{"arch": "uvit", "model": "image diffusion model", "dataset": "photos of plants and fungi (iNaturalist)", "train_examples": 90422, "image_size": 32, "horizontal_flip": true, "conditioning": "none", "objective": "epsilon", "cond_dim": 128, "norm": "layernorm", "norm_position": "pre", "activation": "quick_gelu", "mlp_ratio": 6, "head_dim": 16, "fused_qkv": false, "qk_norm": false, "parallel_block": false, "inner_norm": false, "moe": "top_k", "kv_group_size": 2, "num_experts": 4, "moe_every": 2, "expert_mlp_ratio": 1, "experts_per_token": 1, "shared_expert": false, "patch_size": [2, 2], "layers": 14, "width": 192, "positions": "learned", "residual_init": "none", "optimizer": "nadamw", "lr": 0.0013, "beta1": 0.9, "beta2": 0.999, "eps": 1e-06, "gradient_centralization": true, "steps": 7000, "batch_size": 128, "epochs": 9.9, "lr_schedule": "cosine", "final_lr_fraction": 0.05, "warmup_steps": 350, "weight_decay": 0.2}
Rows from block 6, named by matrix and row number. Each number is 128 + 32 x the weight over its row's rms, rounded and kept within 0 to 255. All counts start at 0. Numbers have three digits each. After the name is the row's rms in percent of the matrix's.
# fc2: MLP down (model.blocks.6.mlp.fc2.weight, 192x1152), inputs 183-243
fc2.0 110:110096165166108132087134149082153123112168125125088099145206118128136155170130123144102133111072174115148092123110183117121108126140155154116112119137091141138121125136113176157126123
fc2.1 099:161157157116170151107145218144144119108147150130094107128118124114123070146135135163120120159166100151169124152150094139149198103147134174133181136133115194099136127151121162126137162
fc2.2 095:142118090124182109122159095128142130092067127144157150155171104106150161095121142141168179078168143130098104161090113096128158150141116110131112150139092109118117131117157114144082142
fc2.3 100:184109137123139141172205172131104146100065139156146078157148090119182112171130153120122170137159080095077120137202094162166145113164080098118175136153158123168121168146130092151144141
fc2.4 095:135084195094136139169131141183135122105121160137112181153155093102129083081117139124080081098124135122109077153127105140090098149055127094110128132164170076155131113128120148088106151
fc2.5 111:076111126170174141141153126134137141178116083130141152092113121103110126117136145160149158109127090131090156188136073165161126126105103122053142127150118104098094133134128110127150118
fc2.6 093:202105154104186146109208071085139100101076103102169144083110132143162076171117113119151132195200084164073091182181115141169212170085130140190162128092141162140139098134133094110108162
fc2.7 090:120154122151115124157100148042128068139159106064108117142097155124158116141143136128165155092109168136075162144089172134103153155193146128155182143129124162114135154104118147147146072
fc2.8 090:123139064091084109160121154040129168120090093141108101158189141119123153109168127110167160136114094144098142081101131169098143102133124185141112118206135158130139100148149082145115139
fc2.9 103:113113100104099151124146129150170158191184120144133135109162121136130169125083122112121116105133126097079144191134164115119113087116141143153152109111128006138130116111104146164126105
fc2.10 090:116136099136167172137100143198128098186062121138146076154154133139137155092093150116140120140162091158094170086128100036133179172036142161150138170130121165136132169166124108100098083
fc2.11 106:051106120078097166125093122149153146106144087123151063117067149146170079126170159102021129132117139112164110097123119123111090141113141165104083100097150144124108117135089176116124181
fc2.12 117:096104106127112080080110095129136130146116142097140103154193084171136146124134128191142144133089117130198123138127147124103125056165167148124126130115120112167090081071123121105109123
fc2.13 105:093121087130076092114153134113126083085153148138099146109112194099148130130078151109098140129113150114062122130161165116096174103092075124125142160131118089137123136142116155086122115
fc2.14 098:125170177109144166114143109086129140152124145115120169062128064158053086163140139095083142173091143105096152150082150122127165132124100189163091160138111135090155067162139120127118127
fc2.15 101:113074201125138103127108103063125108072150118099163145196126133170091111082082150115119101124163122185199131084151159164139062117088067129073146117123174170107083107156105095091122168
fc2.16 094:164148107071135106177038126111194079156107147143137166155143116127131156130124122146165112109176109144188132056103113074173174160111089151117108071139088124105133086115122057094134126
fc2.17 103:116155123129188165150105097122159148117082132160160103089099083107203111175149163107122148105134165087129145136148137103108040149096088140120160158157158149116112101146115104126070118
fc2.18 105:092170112157113116127150162122115114192144179152173183128075143093088150155080141166190164139132077114061145142102129074135076073111122125162127108109100107118132104115111099103153155
fc2.19 088:133135119137135149131107133117101167114172076114133128122098194117095126103126110113097147130082133099135099143109143096117127086115108103104068126165139096133114127153174151061129095
fc2.20 114:114152162120109119125156159099122126093188116116108092185135081096116074075102159137138098129124135134180124086058124112124099118128113131064119054147135182120100074123126139137144102
fc2.21 106:157152131138223188142180121091135150163175148121157140097111107105162149056125154108106177154144137109124111132113146090155107096058123129163130113175097145106143111086132111083120072
fc2.22 096:129179081159116194172145124109140093135095127122102171156108165138141178161190152054145133078136131147111153168119153204126139079151124128137129087077127167145098111123123087158157113
fc2.23 100:111130108113102097128110134147131132110192150102155109134178127139186077095132140127105106118150176078174136139076161140113117133160135146097121095124113173113124120134143155079091096
fc2.24 109:063087156113100124083036142089131113142113121082140175123142084106038143111146153182182137141179115114079116145062116086171145160139111113078111105140117085082135116114070120129073129
fc2.25 096:122150117113139178116148086103134051141166172078119176128127145108110111128180193105125138133115176105133125121122134175064157186117132093131098140144130127126086114118121153168092163
fc2.26 092:097154102131069144152159114118201152088093153154083137068101124170150088112090130088108135133074128167033161121147164127119166150165120138133146151141098065145176126128167117092129122
fc2.27 091:100138107090162091142123118088162109115187143129118140088128139070095114195155124099082106122054148137074162141112120113145142164115117114138115079101099051173138147186145147141147141
fc2.28 107:090180111103194149166111121067115114172111136095156194096048048172166136130118168152229109151081098160039160128124085136118133135089106092139093154102147134162101135104145121096165137
fc2.29 116:104104034110131124110129086108119137178102137160085195123144102144068195150106119140157085145131041123110129130103147140106146169106168134117127087146101128172125046150125087136109104
fc2.30 098:156151117165164151084083135146116156123126144122129173135160144119118119133198161058117183170125121078093123165110168142160184109128154146131092144098156155136131118133081141140158116
fc2.31 096:131112138119157173102154120111146116135174167137157132122108078088158118135102156096088142058136125148103104195101117074129090102161165094139131118091091147129164141113079110059172146
fc2.32 100:098104107156167128125065144078144141139123102187077100119116095084120086106136172153128165121108169111068098149118171151153174144114117149184074153146106107110154186085113107134139154
fc2.33 099:179166151151103134101161119135141096136104122133128108178060131137169107156146148160162128122137099179114160087146099106092111144142156196144111132097123185184153164178156146167122082
fc2.34 096:075102127155120138157127165139137155117079120158124141140113229099116099152148133098098139107143105156113103109080089124154163091171109106114207165156116105083167158082150153129167155
fc2.35 100:089137181169108124118110110189090177102161154126127123155183164181154139051132125143149091093112103161194078098164110158165102066119146149108153115067130148119120130097097116127114154
fc2.36 104:146111113103102155158147095089116085105140086142150118179154074186131162131140125144126140121105154149134112110142106091089200095111174138149100141114162107163080161111152147115119108
fc2.37 088:176124115125072073157129146117158136089170132143088173110088103153101084217129132074107149125116106115099129155109132167136113127113106137065122101107135160144111129119121094176115154
fc2.38 093:132084067060141158189165109079087124089182073140152075137171106129108131118159071146105092134102101189149099149106110105086152164137152131144134084132100126109175099107137089134137089
fc2.39 108:136097160083181151130152155122147108119141092103122104154184187112130078130119100154131088170158129154192092122110171171131166160148080135099170129160169168110134079171115154150145122
fc2.40 097:170126071124098146155113171146076143161076160103105133164117131117169127150146089101141119133110133100136128063170116167114112115101170112094137127171100099130180167172110115074184117
fc2.41 121:183146197149145114119103176108147126132138114136147159096110118058148126150115182067041179160120116146080091161131175123143150099111096111132149106105136154147161101138105138122134141
fc2.42 105:179123080174158065155117141013196087092146160130097160129114106095111148135091095119156165077154154112091126134135165111098164057137115162141131122074143113056159113115137092106192093
fc2.43 093:145129176136139094139132112166120141114148158170122131046151088163128115137021143127099127124156116147133101152107091132136079146157149175110185129206123109101125124130114100129119135
fc2.44 106:199149121172141148089148093160095137114087180152129199061127087075130102112134118092054157159133136176090133136107128147122163105108132124163083142124115117119136094124189112122125131
fc2.45 105:135183137125107106100092121149187099158127106120136168101145178062172120181146163155126133092187154127113142147106160114118096159168177141143122097154162171133135137088114181137098175
fc2.46 105:118153129100163150129162098083116107144132141069160156131083040107123125144101115122074098086132176134130095112075162104122120106150113111159135133121056111086125160029088142107128115
fc2.47 107:129046117144154144149125085109102112123127128134086098162188094176139206081088110164193079085126129124109121098097112128113142088118177172147138131133188078126157154056136157116102090
fc2.48 107:183086089051074158141135099111126129158092116124087085185088166149118161127145178163095142151189120096147107138162064168096126166101125163063179109109147143067150189120091094136164084
fc2.49 100:179121169108097140112115121117113068132095122134088106145098098057182086147042120121165153112157101189154147117129164118160141159112135126096148115075111152063137123115114147149106090
fc2.50 097:139132119170101142097137159175089154101179082083140044192109172199115134121183121100090111082104147117153115122084163197161091121133119129109073131154116141175112124097152130109152117
fc2.51 094:110118108105103165048142087094079067116124142140135110129161097179128144142128107217142059131109142140174131143105096143147105105147186107172122117161131137110138113109132100155100109
fc2.52 098:127156110103188124155139118067172170149072137127130092135163081208155157093080147176136121157136110146150163118145134095086186117126177155118124138134056158088094138155150088037182108
fc2.53 103:120168183191146128143132139069158129033158111140174102117106128043121090123147095116106137157142156145097113156129178149167087126141109100141106213128148118126158125152136135076134190
fc2.54 103:146159140110108093148108146085114127087096109171160116166121116179098120099135118136113115160094088118147142152144063150076124164133172149072148200132165184173116171169154090163117126
fc2.55 095:204141148164119152185130131040128131102063091164124145152121079090106109111149205116109097106162120143126117107191136128145145118144142126116074100166168149146141133126125141174174083
fc2.56 093:080150172178109123099160157183136151100131078141136126170149159106051110079121122139144084103150134104152178126123195106138118092114109125090132086108102137201127124119084124195116131
fc2.57 095:160182141174162138174106177144131103149147151160118183128124095100078108104153151155085132122142134104144121154173091187174089035188095123146096110163160191128155126122104157134100182
fc2.58 091:150124089107141146095147157155125159115126143116077071161163117150105124145007159128162139080146092130113151110180178103120093140120163125070161085104137154135083109105143129060136137
fc2.59 096:167182178172061076067114132109185118131141112134155152159157049057203134122082114123150141097049112098143100114117120076111074146186134142174115154133092147121082113118135140130127146
fc2.60 108:092141075120144138157062132224141126120118136137169118123171133167165150114100101145128115167143096130182166104104132110102112114122130098146101126182114147107096181168149108145140145
fc2.61 103:083100166152073125096089042169085108226110149076111164123153107206134172123192137120112093160072162142148103086143128098140099142115153118120063098160124145126067117153137123132126141
fc2.62 094:057161121101153143107137171141064086056112104143108115155156167113117178155120137112148086165143130107089164125148139146138134144145153138144180150172108127108114126169109149130102130
fc2.63 103:110118165147176084056102150113129123061186116072136088171125163073152132101160084147123157178117192099112142061110159119154161139128084103130039100154142109098151062140123163129088065
fc2.64 088:096130126182114110083118073140149100162167125127143150118112182107181133166084119178153148117046139112145114112124096107106108078104145131143097159139098131115147061106119196171100158
fc2.65 113:144147184186108140109107168197114100171134111159128148032140122100104127160110129098126130101128170136108109155171156127148164146168089106136102126123105158148126110139106116075110152
fc2.66 088:072105135130111098104094191126197108120107108102125127169065141113101111104177175146102136141105156107115108136143127124134081135131106181202099132112121130170143085193162155107095084
fc2.67 093:124131153121083118123104143175153123106167071149172121047080155071164173116098163163165126117145145063138151097149128094120118125102109122091077123165120105078161157127087141133107149
fc2.68 088:153137190131128135116133085109158086138110087135141179160108141036157111178095121074099144133104209129127131177073127054141108110107132133151154115085055122190119093098105147129146137
fc2.69 094:155118144093116145097130151147097102158130140156138155107145130066124135134184098140071135120161218115108095126175183183127165123142119147143142199175091139108169164093060143139085122
fc2.70 117:139130154160146096133173114127114099063151145163128117107171171127122052144140169104093122124144151139143113129092078104105138119112070160131169145109152160125149160117178112145113183
fc2.71 100:100172110195177177122098103158128107154096149199156164187099117112148149111055130136147124139092120137118107108132116070128098143176127129134090151129088093102125099111098103104137112
fc2.72 089:128149092126129094152163108140097074100130102140118151133123126153198129083147140117124182093132124150107150112132139107148073142142130109161127167164127149142181085115129105082123183
fc2.73 104:089111147167143158210098119131058122150149145136163140058159144089119148093148111161159125094157134169089150148088119169150143127148102132131175143107116101125124183115109157120133135
fc2.74 100:098151103162143064123120131139112144168154166103147154094146175144149114175137170159138085116076086141087142112154130096159169117137126181161149151170154094128104126085110170121082091
fc2.75 105:149147137104161151162128147121112111152099088142136142166074124099124130152136166114104118106171160152172078113113139142175124065116125158095143089063098188161092120114098123172103178
fc2.76 105:128150123124089119175134159089108061155105141133114188057076135091180152143164125144186135095113134117042115105118159152073175127135138141154086119134128143107120152100122126135158077
fc2.77 103:133057105109130124190175138197121153107088147062126093117141149138089121174165155118123119098120123168169136107139110137142179161126123145105175110170181141119108091079150130165095110
fc2.78 098:157118109151118111148191204169114164145116113138116180079129114085162110082117116119163158179164117074059101155136109124144101142130102139139156127148198118148138124131120126180127136
fc2.79 099:103132181158154094069089132098139169128119125104117128164111152160118087069130148154144152117134161120154153116105103065161139122165129101103100129181083118218154131089097134194163132
fc2.80 088:124150146192172109135123093193123140044120091136177122179106171079126068170114124090110180204114102111155136102130152124127132112115101135158170130155120145099069085176164143128140115
fc2.81 091:136078060153089117023157069130101085075113133125110060179148103174160115166060111105074143127103127094171133153140116111097114086183175138114109141170147128111185080107114180140079075
fc2.82 114:144112103153130124135105102107157152108153156138124075119207125127118111158172103117101067109205131128170123103080154145066173146132147127142099061176108101079095130172143165202116103
fc2.83 102:126115152139119110106149131154123126115097090128113133121061168127121063168165120135098117064098125125139127166136089127167117152085196177085129153142182189152119078113177133149148134
fc2.84 116:121106181146110097164064156153157128089154141146144101134151125122157155105123120116108116120148159132109145114144183148119071080149115165165108084087137132170131174106119126125123123
fc2.85 092:159118162212099066111112074181127122135120152100147184101137131087172127073141133119078072075072137145165107089100118118123173127078136126131185106103159168149060144127097130086109135
fc2.86 104:140140097118132115142189152135139131121114140119121088097126073112193102183126167149169114122151127107120078157157162199164126118112151102099140106172130118093154090079108154144157156
fc2.87 099:174070161051170107126120122081162102114122119141101103144129136150108110097065141138157147171165163138159133099153114119129112060094102153114133129096114148178135122120102156110139107
fc2.88 098:137146189175123127141068158178127122146101123166102108156127101118170074135159174167166079071106187206186121184042089153133168118113149125073127148116121151103131131101149093180140161
fc2.89 099:165114153128105085208084183070104154101160104144142151127132161147125142134156117175116131158119141119031063133160182134123082106053117118125135133148167093154124151101115108100160089
fc2.90 096:165071116076192143121170147164114102103122091114116077149102184121109089107123162136111174127214079160121141131114137143140117118123153080089121097130128096149131184099121114106176080
fc2.91 090:112125091139121153146165122093129118132108136169081079104115166116114149146113113134135122094121220157121130173135146174140121202186107097120137125126110085154155158128123101084136198
fc2.92 093:179123142155142165149109118102169111155144117105130141134180108139097156116106152126122139059151128129106137149128132135142103146131152163128155153091091135132178154097104112121127180
fc2.93 103:083101118094121092106106156149108138209088093120128175107143136110113124141127123149172135114193116130115144133093083119159154126101158171154107107150151114121141131082102094102127108
fc2.94 098:127102096147088073125138167162124031164108162131095161214174091164146211105044119154159124089093104143109118134088119127167178106126128120122088091148065168114139109098107139139109154
fc2.95 098:143152143137081134176150159000160118138108142093105133169117073102101116164105122130172116089122093141099113111106095117169167096139094055102137126112117155121115120078144151122133142
fc2.96 104:140094138172106128059125146077105102060152149112121131106152114154121118142061119095126099120124199134143129141154135132130111117152150144183112120105064155122167165103099146173099111
fc2.97 098:188134094150149114056135136176171146116117121128184117170116094023179158138140129084075111124129165187117119102151122119142107166105088122143132169106134099121124177095143131175114204
fc2.98 096:134148121136065078146154145105115127162141115122147129149185108161114107138110088153106100149124145113199113139107175194145081067158124122105091108138089134157119155077106128094079074
fc2.99 094:168149102145081158165180123151108130103151086133104144178132075149156127073109128169121105132072103174133094136174091096089101191105077188136103137120135195093137153143180105063124148
fc2.100 097:077081158112167087141094109124143101133081133087139096081134218166060129121208119094181104197142110140135148095126105111121194111113116166170140123140129096082087150151146127165114116
fc2.101 106:130128097112101143118095149131102097155133136101150151075091122083139177042162107159145151063104134088007143076153178135110142134111128099134147160092147103124105126107129140103099112
fc2.102 098:111103134102119122124138135192200166088113174130144121160119077123177131190130091077040123152112137124162140109157148158139114128138118118162143180114147139151191077150136158101143086
fc2.103 099:144197099079127102126134157083128171142125174121111171173156130201202112103123125181144112142162079138182115094085065165135153138161172166104132163109094126086152148107145064032107127
fc2.104 095:159136099100090139163080116048137117099098083167113079113071141140154089071129145134173080113194140154109114095176130129078117142124153177151135090163071067124143153152129128120144121
fc2.105 100:121097129125094137117119082135102144142147095162117143083126146059083096161108103104157161148145188130125176093130185145105146057158117079132132091113119073110108133126124134081122180
fc2.106 109:173137157102126152124095111075121073067161159156138111094165150075092095098137106135112119099108140184083134142081164096089174122105131126135111182114131081121113144180135120113168164
fc2.107 104:174054114090128085114126122114090148120063132186171152068079146139101171125079109160190151074178075092084109164130130076160070127154085124158131120129085086143142176091117191135134109
fc2.108 092:173181067098139118125164128138129146132105151116122149119083114176107187060103120121142081145147113091141123057127119105135158193135136187138127173103100144105161156146108144143169097
fc2.109 104:129121126127155181096136079155121165085105136157155128137096138048112134181228140096178185182139091082069149124139123141102177121197092094093121153113141162143151126133159065139190146
fc2.110 095:071126118136113124066079090087083099146137125113085189139092188100172142138118129153160165078062160108162154124101102076089063120099126127097132100137095119097109113134063144140094063
fc2.111 097:175160134153116105092095114120178093195161152105140159107128019099176114112095165115139049135053199122081092084147144094120115090160186161134127087112122108158137036097067114137127051
fc2.112 099:120164134124121134146135171172099124193116182137116164068113082062146080155118130110141114119080082105067124094112192114173141135153190111187134119122163125167142104107121128126134155
fc2.113 097:088154156138147111079163127159123118128176140183128129072082173070126147110100136150160168165099084077090135107106172068126107154098162122136059186153143098146114124144106131097083159
fc2.114 101:166138098143132151137139142069118108103111086169174097116099167159153110119128121126119123149124100138139146142146094155163028154128112142028124176137129148157105157168155124136116146
fc2.115 094:100117103197067115154156181106196094166102114150131124095071091136148116164124155148172140138158139071148140091168073120113116118147159150104140130130140114126119186114068066121120090
fc2.116 097:062117120050154092093137126105168176157091158089120134068175121150144099193124146150128160130109172077123138123166123088106135157147124138091076131126115131108176143157127132101114071
fc2.117 092:147170100162085142106116164000088183173062135142129137086085069147129129108077107123160107132096072120105154115124147120143082143170117185148096125078092090097100120118134081109132123
fc2.118 101:107184159076091103147127142131139168145148131148105135116084104146129089116114164146083114111122114131154115127090129135133117152109158168133103131076112177113126074152104108087134082
fc2.119 099:126113138100124104159118128091082173146154123141103108108187124151074093049165172213185070127107120081176138193150076109076215151119109148121137135105145158087170143098141140163156100
fc2.120 101:166130126093095091143180148109149139116149104156094129200130115158152129188122139094068113138127153177119106142073122118171149147142160107093145124104136181090141117100099115156137158
fc2.121 105:192144148149117144109136150101149104145163132062160182078075101080184121129075134132128165100128139091072106154111183137131042101100145115197083110092159143203143077069165129135132111
fc2.122 107:102115054101095112114142109081150145163103117120105170066121136097130123074150139110125117112118101118078158082153141152120150133145127133131144122132112057124173128157189153146144146
fc2.123 102:152098115188123139119099097122170115132101131128117097177153081138165150111125146150139127178093161117205139127126075127117122155170178106111136079156093059124095130101155163108093123
fc2.124 097:173135101143156095136132110123118101125126088103066172079096201147147126142147151096102118190146094173100150119186115108110151100168116130150115141164130133132082149125145107142170083
fc2.125 097:164138146156164148101103114112140114087152146134149082206105095153050141124131130200170186119136118057168127131148159156143144109146153143077152122118096137113200108131120125166131091
fc2.126 103:089154075167042163116146081148172105143087152139091162110162140137164143159104125111195105156100056118095085141099155127140074088139182129133116124155146061118152131125095143131161100
fc2.127 107:132127085100163117096157139140131180130077078118105186056013078155095102126101143122137159127060114142086142149119085102117115127140113158125079127092140143140153108167157121124121108
fc2.128 095:163130156149086176172113097096112124099118104146134185067142181136114079110124113079080120131121080096178095133151130139134061121087135158115143179141195080137122113162154157102117135
fc2.129 096:097066089131104144138147157176147141134111132133117073198161104186110153103127132161105105151121149092193152134137060144128133137160081159072170125156194100103107135091112087083090061
fc2.130 098:086126117112076129078157082152055176072112135198107062122100136078140117096104099124088165178142153194153101163161126144169175126104118082146154141121123156114137180140120157103101107
fc2.131 102:146165145128082151106099059120120156161155203111073181164158108107079084141127141145087127101095151133117085087121111103095112133082083185080097171151083180117158121134114128109156116
fc2.132 090:170102144068063145124192068101132111113139128148142135152099116144114143196100129105110132109161082160136177131128178136192124171109164139167133071109130169063162164082039119122093131
fc2.133 091:104130085082175110134127148062154143123111079145138087187110162181145152101077124119171137161175160109111089140051115098131151123157125149147118109192152129131156108126135084103133070
fc2.134 088:164103120070098129109159197105107120155118192167166124079149111136189108136092127146153103126187164100141141117086174195173108164168174144121109134094128082133113118110113128194147111
fc2.135 093:091118119157089098085094116146171132130190099136138042165133100205155173132102092127110141160100174150230120115148071159157106104104162149151053117141071140155152128121181160122118144
fc2.136 106:153175113157134087117078130100121099143095087119129143148120113151151120120141116187132112118139068118189135152175127099141074106155193180134144168118083142134110185094102047071126127
fc2.137 100:097106162117204146103175092173144167108132125139124127131097128116076107127063127097064105209095170120098123130136154128175123131109088117111134108116118151102191154165079160100114166
fc2.138 116:152102054123083109138146137105114149195089146136143151093111095142186204171155124151193126099105122116093130145171140153173075114099148126134126163125113082140120114110127143158116171
fc2.139 123:110110079163088123134088102126129104156138128124114099150199128133137123087131089157150124066109099075149112155098133167110085148103137131090092096102149097109128108141162102127119121
fc2.140 094:110152135126106105133165088138133119147149190136113169132159090130183195142091113145129111078093086103074131077077156135142117120160163114161080108115114114122121078090128104098104088
fc2.141 111:129111149116102127106137118115133091130205144135130115149221125072137127168108091054041183172142130141138136089135160090140106167140099076157143151128163116163170147135122164108153197
fc2.142 087:126138114116133067122135132113102153142109115070126151101038151084085086084119124112127047135145131122089140066114133163179138161128187162135199136175150099120137194125150186167149108
fc2.143 090:119122150161151169126157114095066177126104145159157119091112130066109155136135117119144186151157156181065141141151171154154116146080142150108117084109157107068140152128144158133196121
fc2.144 106:150149134177148147124136106148158094070175075113117103078143122034115128039126101074106141113094195154058091141162174159114161129127078101165139104108128157150147153138128170183139147
fc2.145 092:155091148113118132105127152149179140117125189106118133161225172071084135096132108138151120111155134079154112102113138077130137103068168124089139074133108112160107125156154113115112054
fc2.146 099:149140170105131075080091164092087135161186183164124154144144088049108141144179145122117101118113182141095100174059201128149218074120082106108170033153139099121107118077119111198075131
fc2.147 108:149156075197123194086138152158102130126090157120165164140079124161176159135111147125192153173133051125074155109133130138114099114128137101082135157147201071145161126204101085136140157
fc2.148 089:138100137069133142071142127116106105131120095130087109144151102104150128135122107077153078111083163161118091179110163105115192128133151127126107189139172104115163094154163131130134175
fc2.149 090:162169125168187146206121122129082099168132122070150175076128058113113145049083129100168178098120062133069164097184129145156129108155111097163138143139073046148113149122106088124119182
fc2.150 104:100140150158093099069052193065129125178129142141162144140172142093104145076132115120110103079136083113126088119118183147141056125141118130131069113087141137153089090132135150158126119
fc2.151 093:150108116076181171130121145122093193137198160089131186097112196135159183110064146143092160128092144110113132125135145156119162184173132151206111092122096167093130125122097132104144087
fc2.152 099:148136138125140174091143135196142131065168156124119086134138128113128118135112128116144099086103177139125132116112141161117089126126154120138092144122112123174104086136127205115134125
fc2.153 096:122199169123155172181102161105105161067198164118115149081089132125145090108145139121142123124075163126112128141134164142102095098097127124232086112127112111094131083169162127083133133
fc2.154 105:139152095138181123190124115210162160109120147121122201052096158120134140095177125103115109139087106112046189136164094128143046153111134088109140175154119131141118177140116124124139150
fc2.155 092:168114121079124065141139155075090160099133126132105147061049137161085104164147115092094169136167086119101149071086165114120135154143097159107124119094132126112192120117154071139141137
fc2.156 100:091190135110119083124101100140088130169095146115135166184122118141146164126143126139156091161071085143123178061123149175113155146116140121130094144208128181100141100116075091148152091
fc2.157 090:135064103159094106067084101127137108103191129129095086191169137137141166114171110115160114178152174123097141108159164109062078196121138167149127115090060113123158131193135094194130193
fc2.158 095:095090127091146123103168064162169155161049115168144085204085156123198108122102109109148151148077110157114193133142138154173055124140111118146158152149126149201164104187159150089132170
fc2.159 100:161141111132128144129153123046108157137129121103179074137163145152152155111137126190156083165111130153174135119204117090164147112172129097106109103110145126180139104063097136130130130
fc2.160 089:217052080100145078141108170197168156112090133154157099137182118113127166125113158128119130107124093129132116179169156109132101120116060116118181088104162082133101098108148073098176135
fc2.161 102:137168095169080130111160141127111141142102100154100180137144168124112123112124152084104181126117117054162189134173169138147066161121159152153104158140141117186122185127131141106104103
fc2.162 109:138151195161088130143121176145139094069192146096105132152125103156154118118095159125085096182118128176159144093132093162079154117147160188143124108123135186149132148127084093122128153
fc2.163 097:180119134145097221152193105117134142149080148085128134132076150156076130145164119146100149094151077171069119102113118151095050122086127083111096177138140110145158132119138097163103154
fc2.164 102:098132175186124104179116216105075090093113156132182096101146129131133082150115121114102092104202077064127105097084094202155117131160109155114171137111147079171123118068122148094134124
fc2.165 095:122132103099110141158100026076118105124184112233115102127119143063117158149119152154160116071100118101180107162113103075107078102098137128123127088161071127134138145153106101135115093
fc2.166 095:206166150182176101142091202116095115105159177147162167130125136109114127164151089057156118098186082179132137141085130085152144175154133114152123153086097152167156134114120127149120169
fc2.167 118:127113116115175109146104147160041122128092122158144105167181188179159127109166104151138125156137118109174106138151086084119123124149143153130188147139093090125122188133147149103096120
fc2.168 092:119086097135179125045132146207115164134127179122099118135176129168041136141136165148150114117135095105120091067106125067123135111141123120070079145141115130138156120087102135136160110
fc2.169 093:171106120197091140103141125126102083184115123099151113142115115180165162170142121103137089052128115094163101142115114094090125109104209133182109097092094155114149146100141087157183133
fc2.170 101:100063115141166145139117119166135147110095137122130068146073139251118138127126092122133085136145132122172130142134123170147101145103112177150148133101188181104145127205175104070114156
fc2.171 100:128128163197139113116065133010123059111129108159119099164138066184038092144124091122131116088136169091164142085100112129105163111057155158107153145112121165111147180121142110118136130
fc2.172 108:130134109098118179088096093124131132148099080101109144199150098138089157159105114165158111077093112115206074115056152115096140101148126131125089079118119190160140111090144115153126130
fc2.173 093:120177092132123166137107116105147090132156150078057107048136153047134101076095131095071095127161178116122141156133091143101050149095152106133106129090164126146091086141097133158099083
fc2.174 100:149141163151135156144124114153160118110151084132150155063072158082115078178093117144154179082175159140092092180156165100150090098123092134129142105140120120137116142140149119146109171
fc2.175 094:141153146138086131130137142150115140112121084137130081160180153102152098140100145154112142169137161155169164169072133147141182072118116108052176121129154162163085100082255189102165176
fc2.176 101:194140132104100142103118133122106163093117170151190134072100086088123125126149139135137085128136150110143127148083102120138061154183108117150135132080141111113119074082097127139119149
fc2.177 115:120137136139099128151116132133125108108142072131122146147077182149125090121117155105067133125094101144162167121117141129152096125095102154118117127108152201117144126105153110130154122
fc2.178 114:094187153107141103095127147123096123187155121139115160066140152183071104118088157122092114093159106125128132123101114112164144149123120118126131100119128128090089184104171110140126138
fc2.179 101:118090104118041127102105096057095098116054129139081088125112152138184141093136138141195102097090101092162120115114147171118077140120090097129087145105096101091158200080104164075163083
fc2.180 085:096103120121151153145163118161127165143121166179147155164144091177226161078130154127160141119108144142154115095133097063082115051116104106090194103147121166142154118150037104138112112
fc2.181 109:122100074144116119143177158108116170124122115120104108183112140159142112218133122174111098140113152158158147110118097128152166109112149115117169105128145109127140174148087134138126129
fc2.182 096:140106088172165132113118145100139104096132100139122153133082151055106154094153082154123115150123164122115087122115133115132215095136095117164163140122133144096114098123116156119114127
fc2.183 096:136171131096139137109161186156119137110093144170128125164155113129109119127140129102075158129170085088134178129052153120144129068082109152145124150172130134165129147127148082170145088
fc2.184 122:102094164126187144128125098161150150112120095146118070146089131142129099137123128106103169139181112148160149141182088095154098146157122097075151153127119127126142133135129128149106131
fc2.185 096:091078107129069132055089137058131125154193209142127118126130075170195179117091127120128156109086149111221129137117140061152082102093149150134141148079103128090135113034102087094094082
fc2.186 110:146166186146116140086128131086152085143160152115104187055134133130122157122092101080152141114133155115139120140056150085088133073134155153187074070127092127078137083113081101106159111
fc2.187 100:175109141112113122157110161067121104111133133114067190099129068138145128124106154134064089113153198134160117103132133149097103119169132143143136109145069128161123113092155093119120122
fc2.188 113:113105088075189160114135073162168113128077149127156056157192107171069165146143088149151114193162109090141104146069145162103107091132106111136143126124138125104090161148124100170115159
fc2.189 094:094140174155128149084119094169103146166135139088094139130108133139116136079138167109126158108121124142165130072151098130131085162176151126142110147125101063175128140212151101114158186
fc2.190 095:117140139133111186049094118115123153110138115150171128164072139134134098141117125101145131146118173152148118137103113087116127108124145176177114067121081142139125166126092146185149161
fc2.191 099:066143147167098108109078112103114151115148155125084088120219146095124112136158083151103112137118168118161148107135137189115172129080106132103115149165166108130161091100138186137103101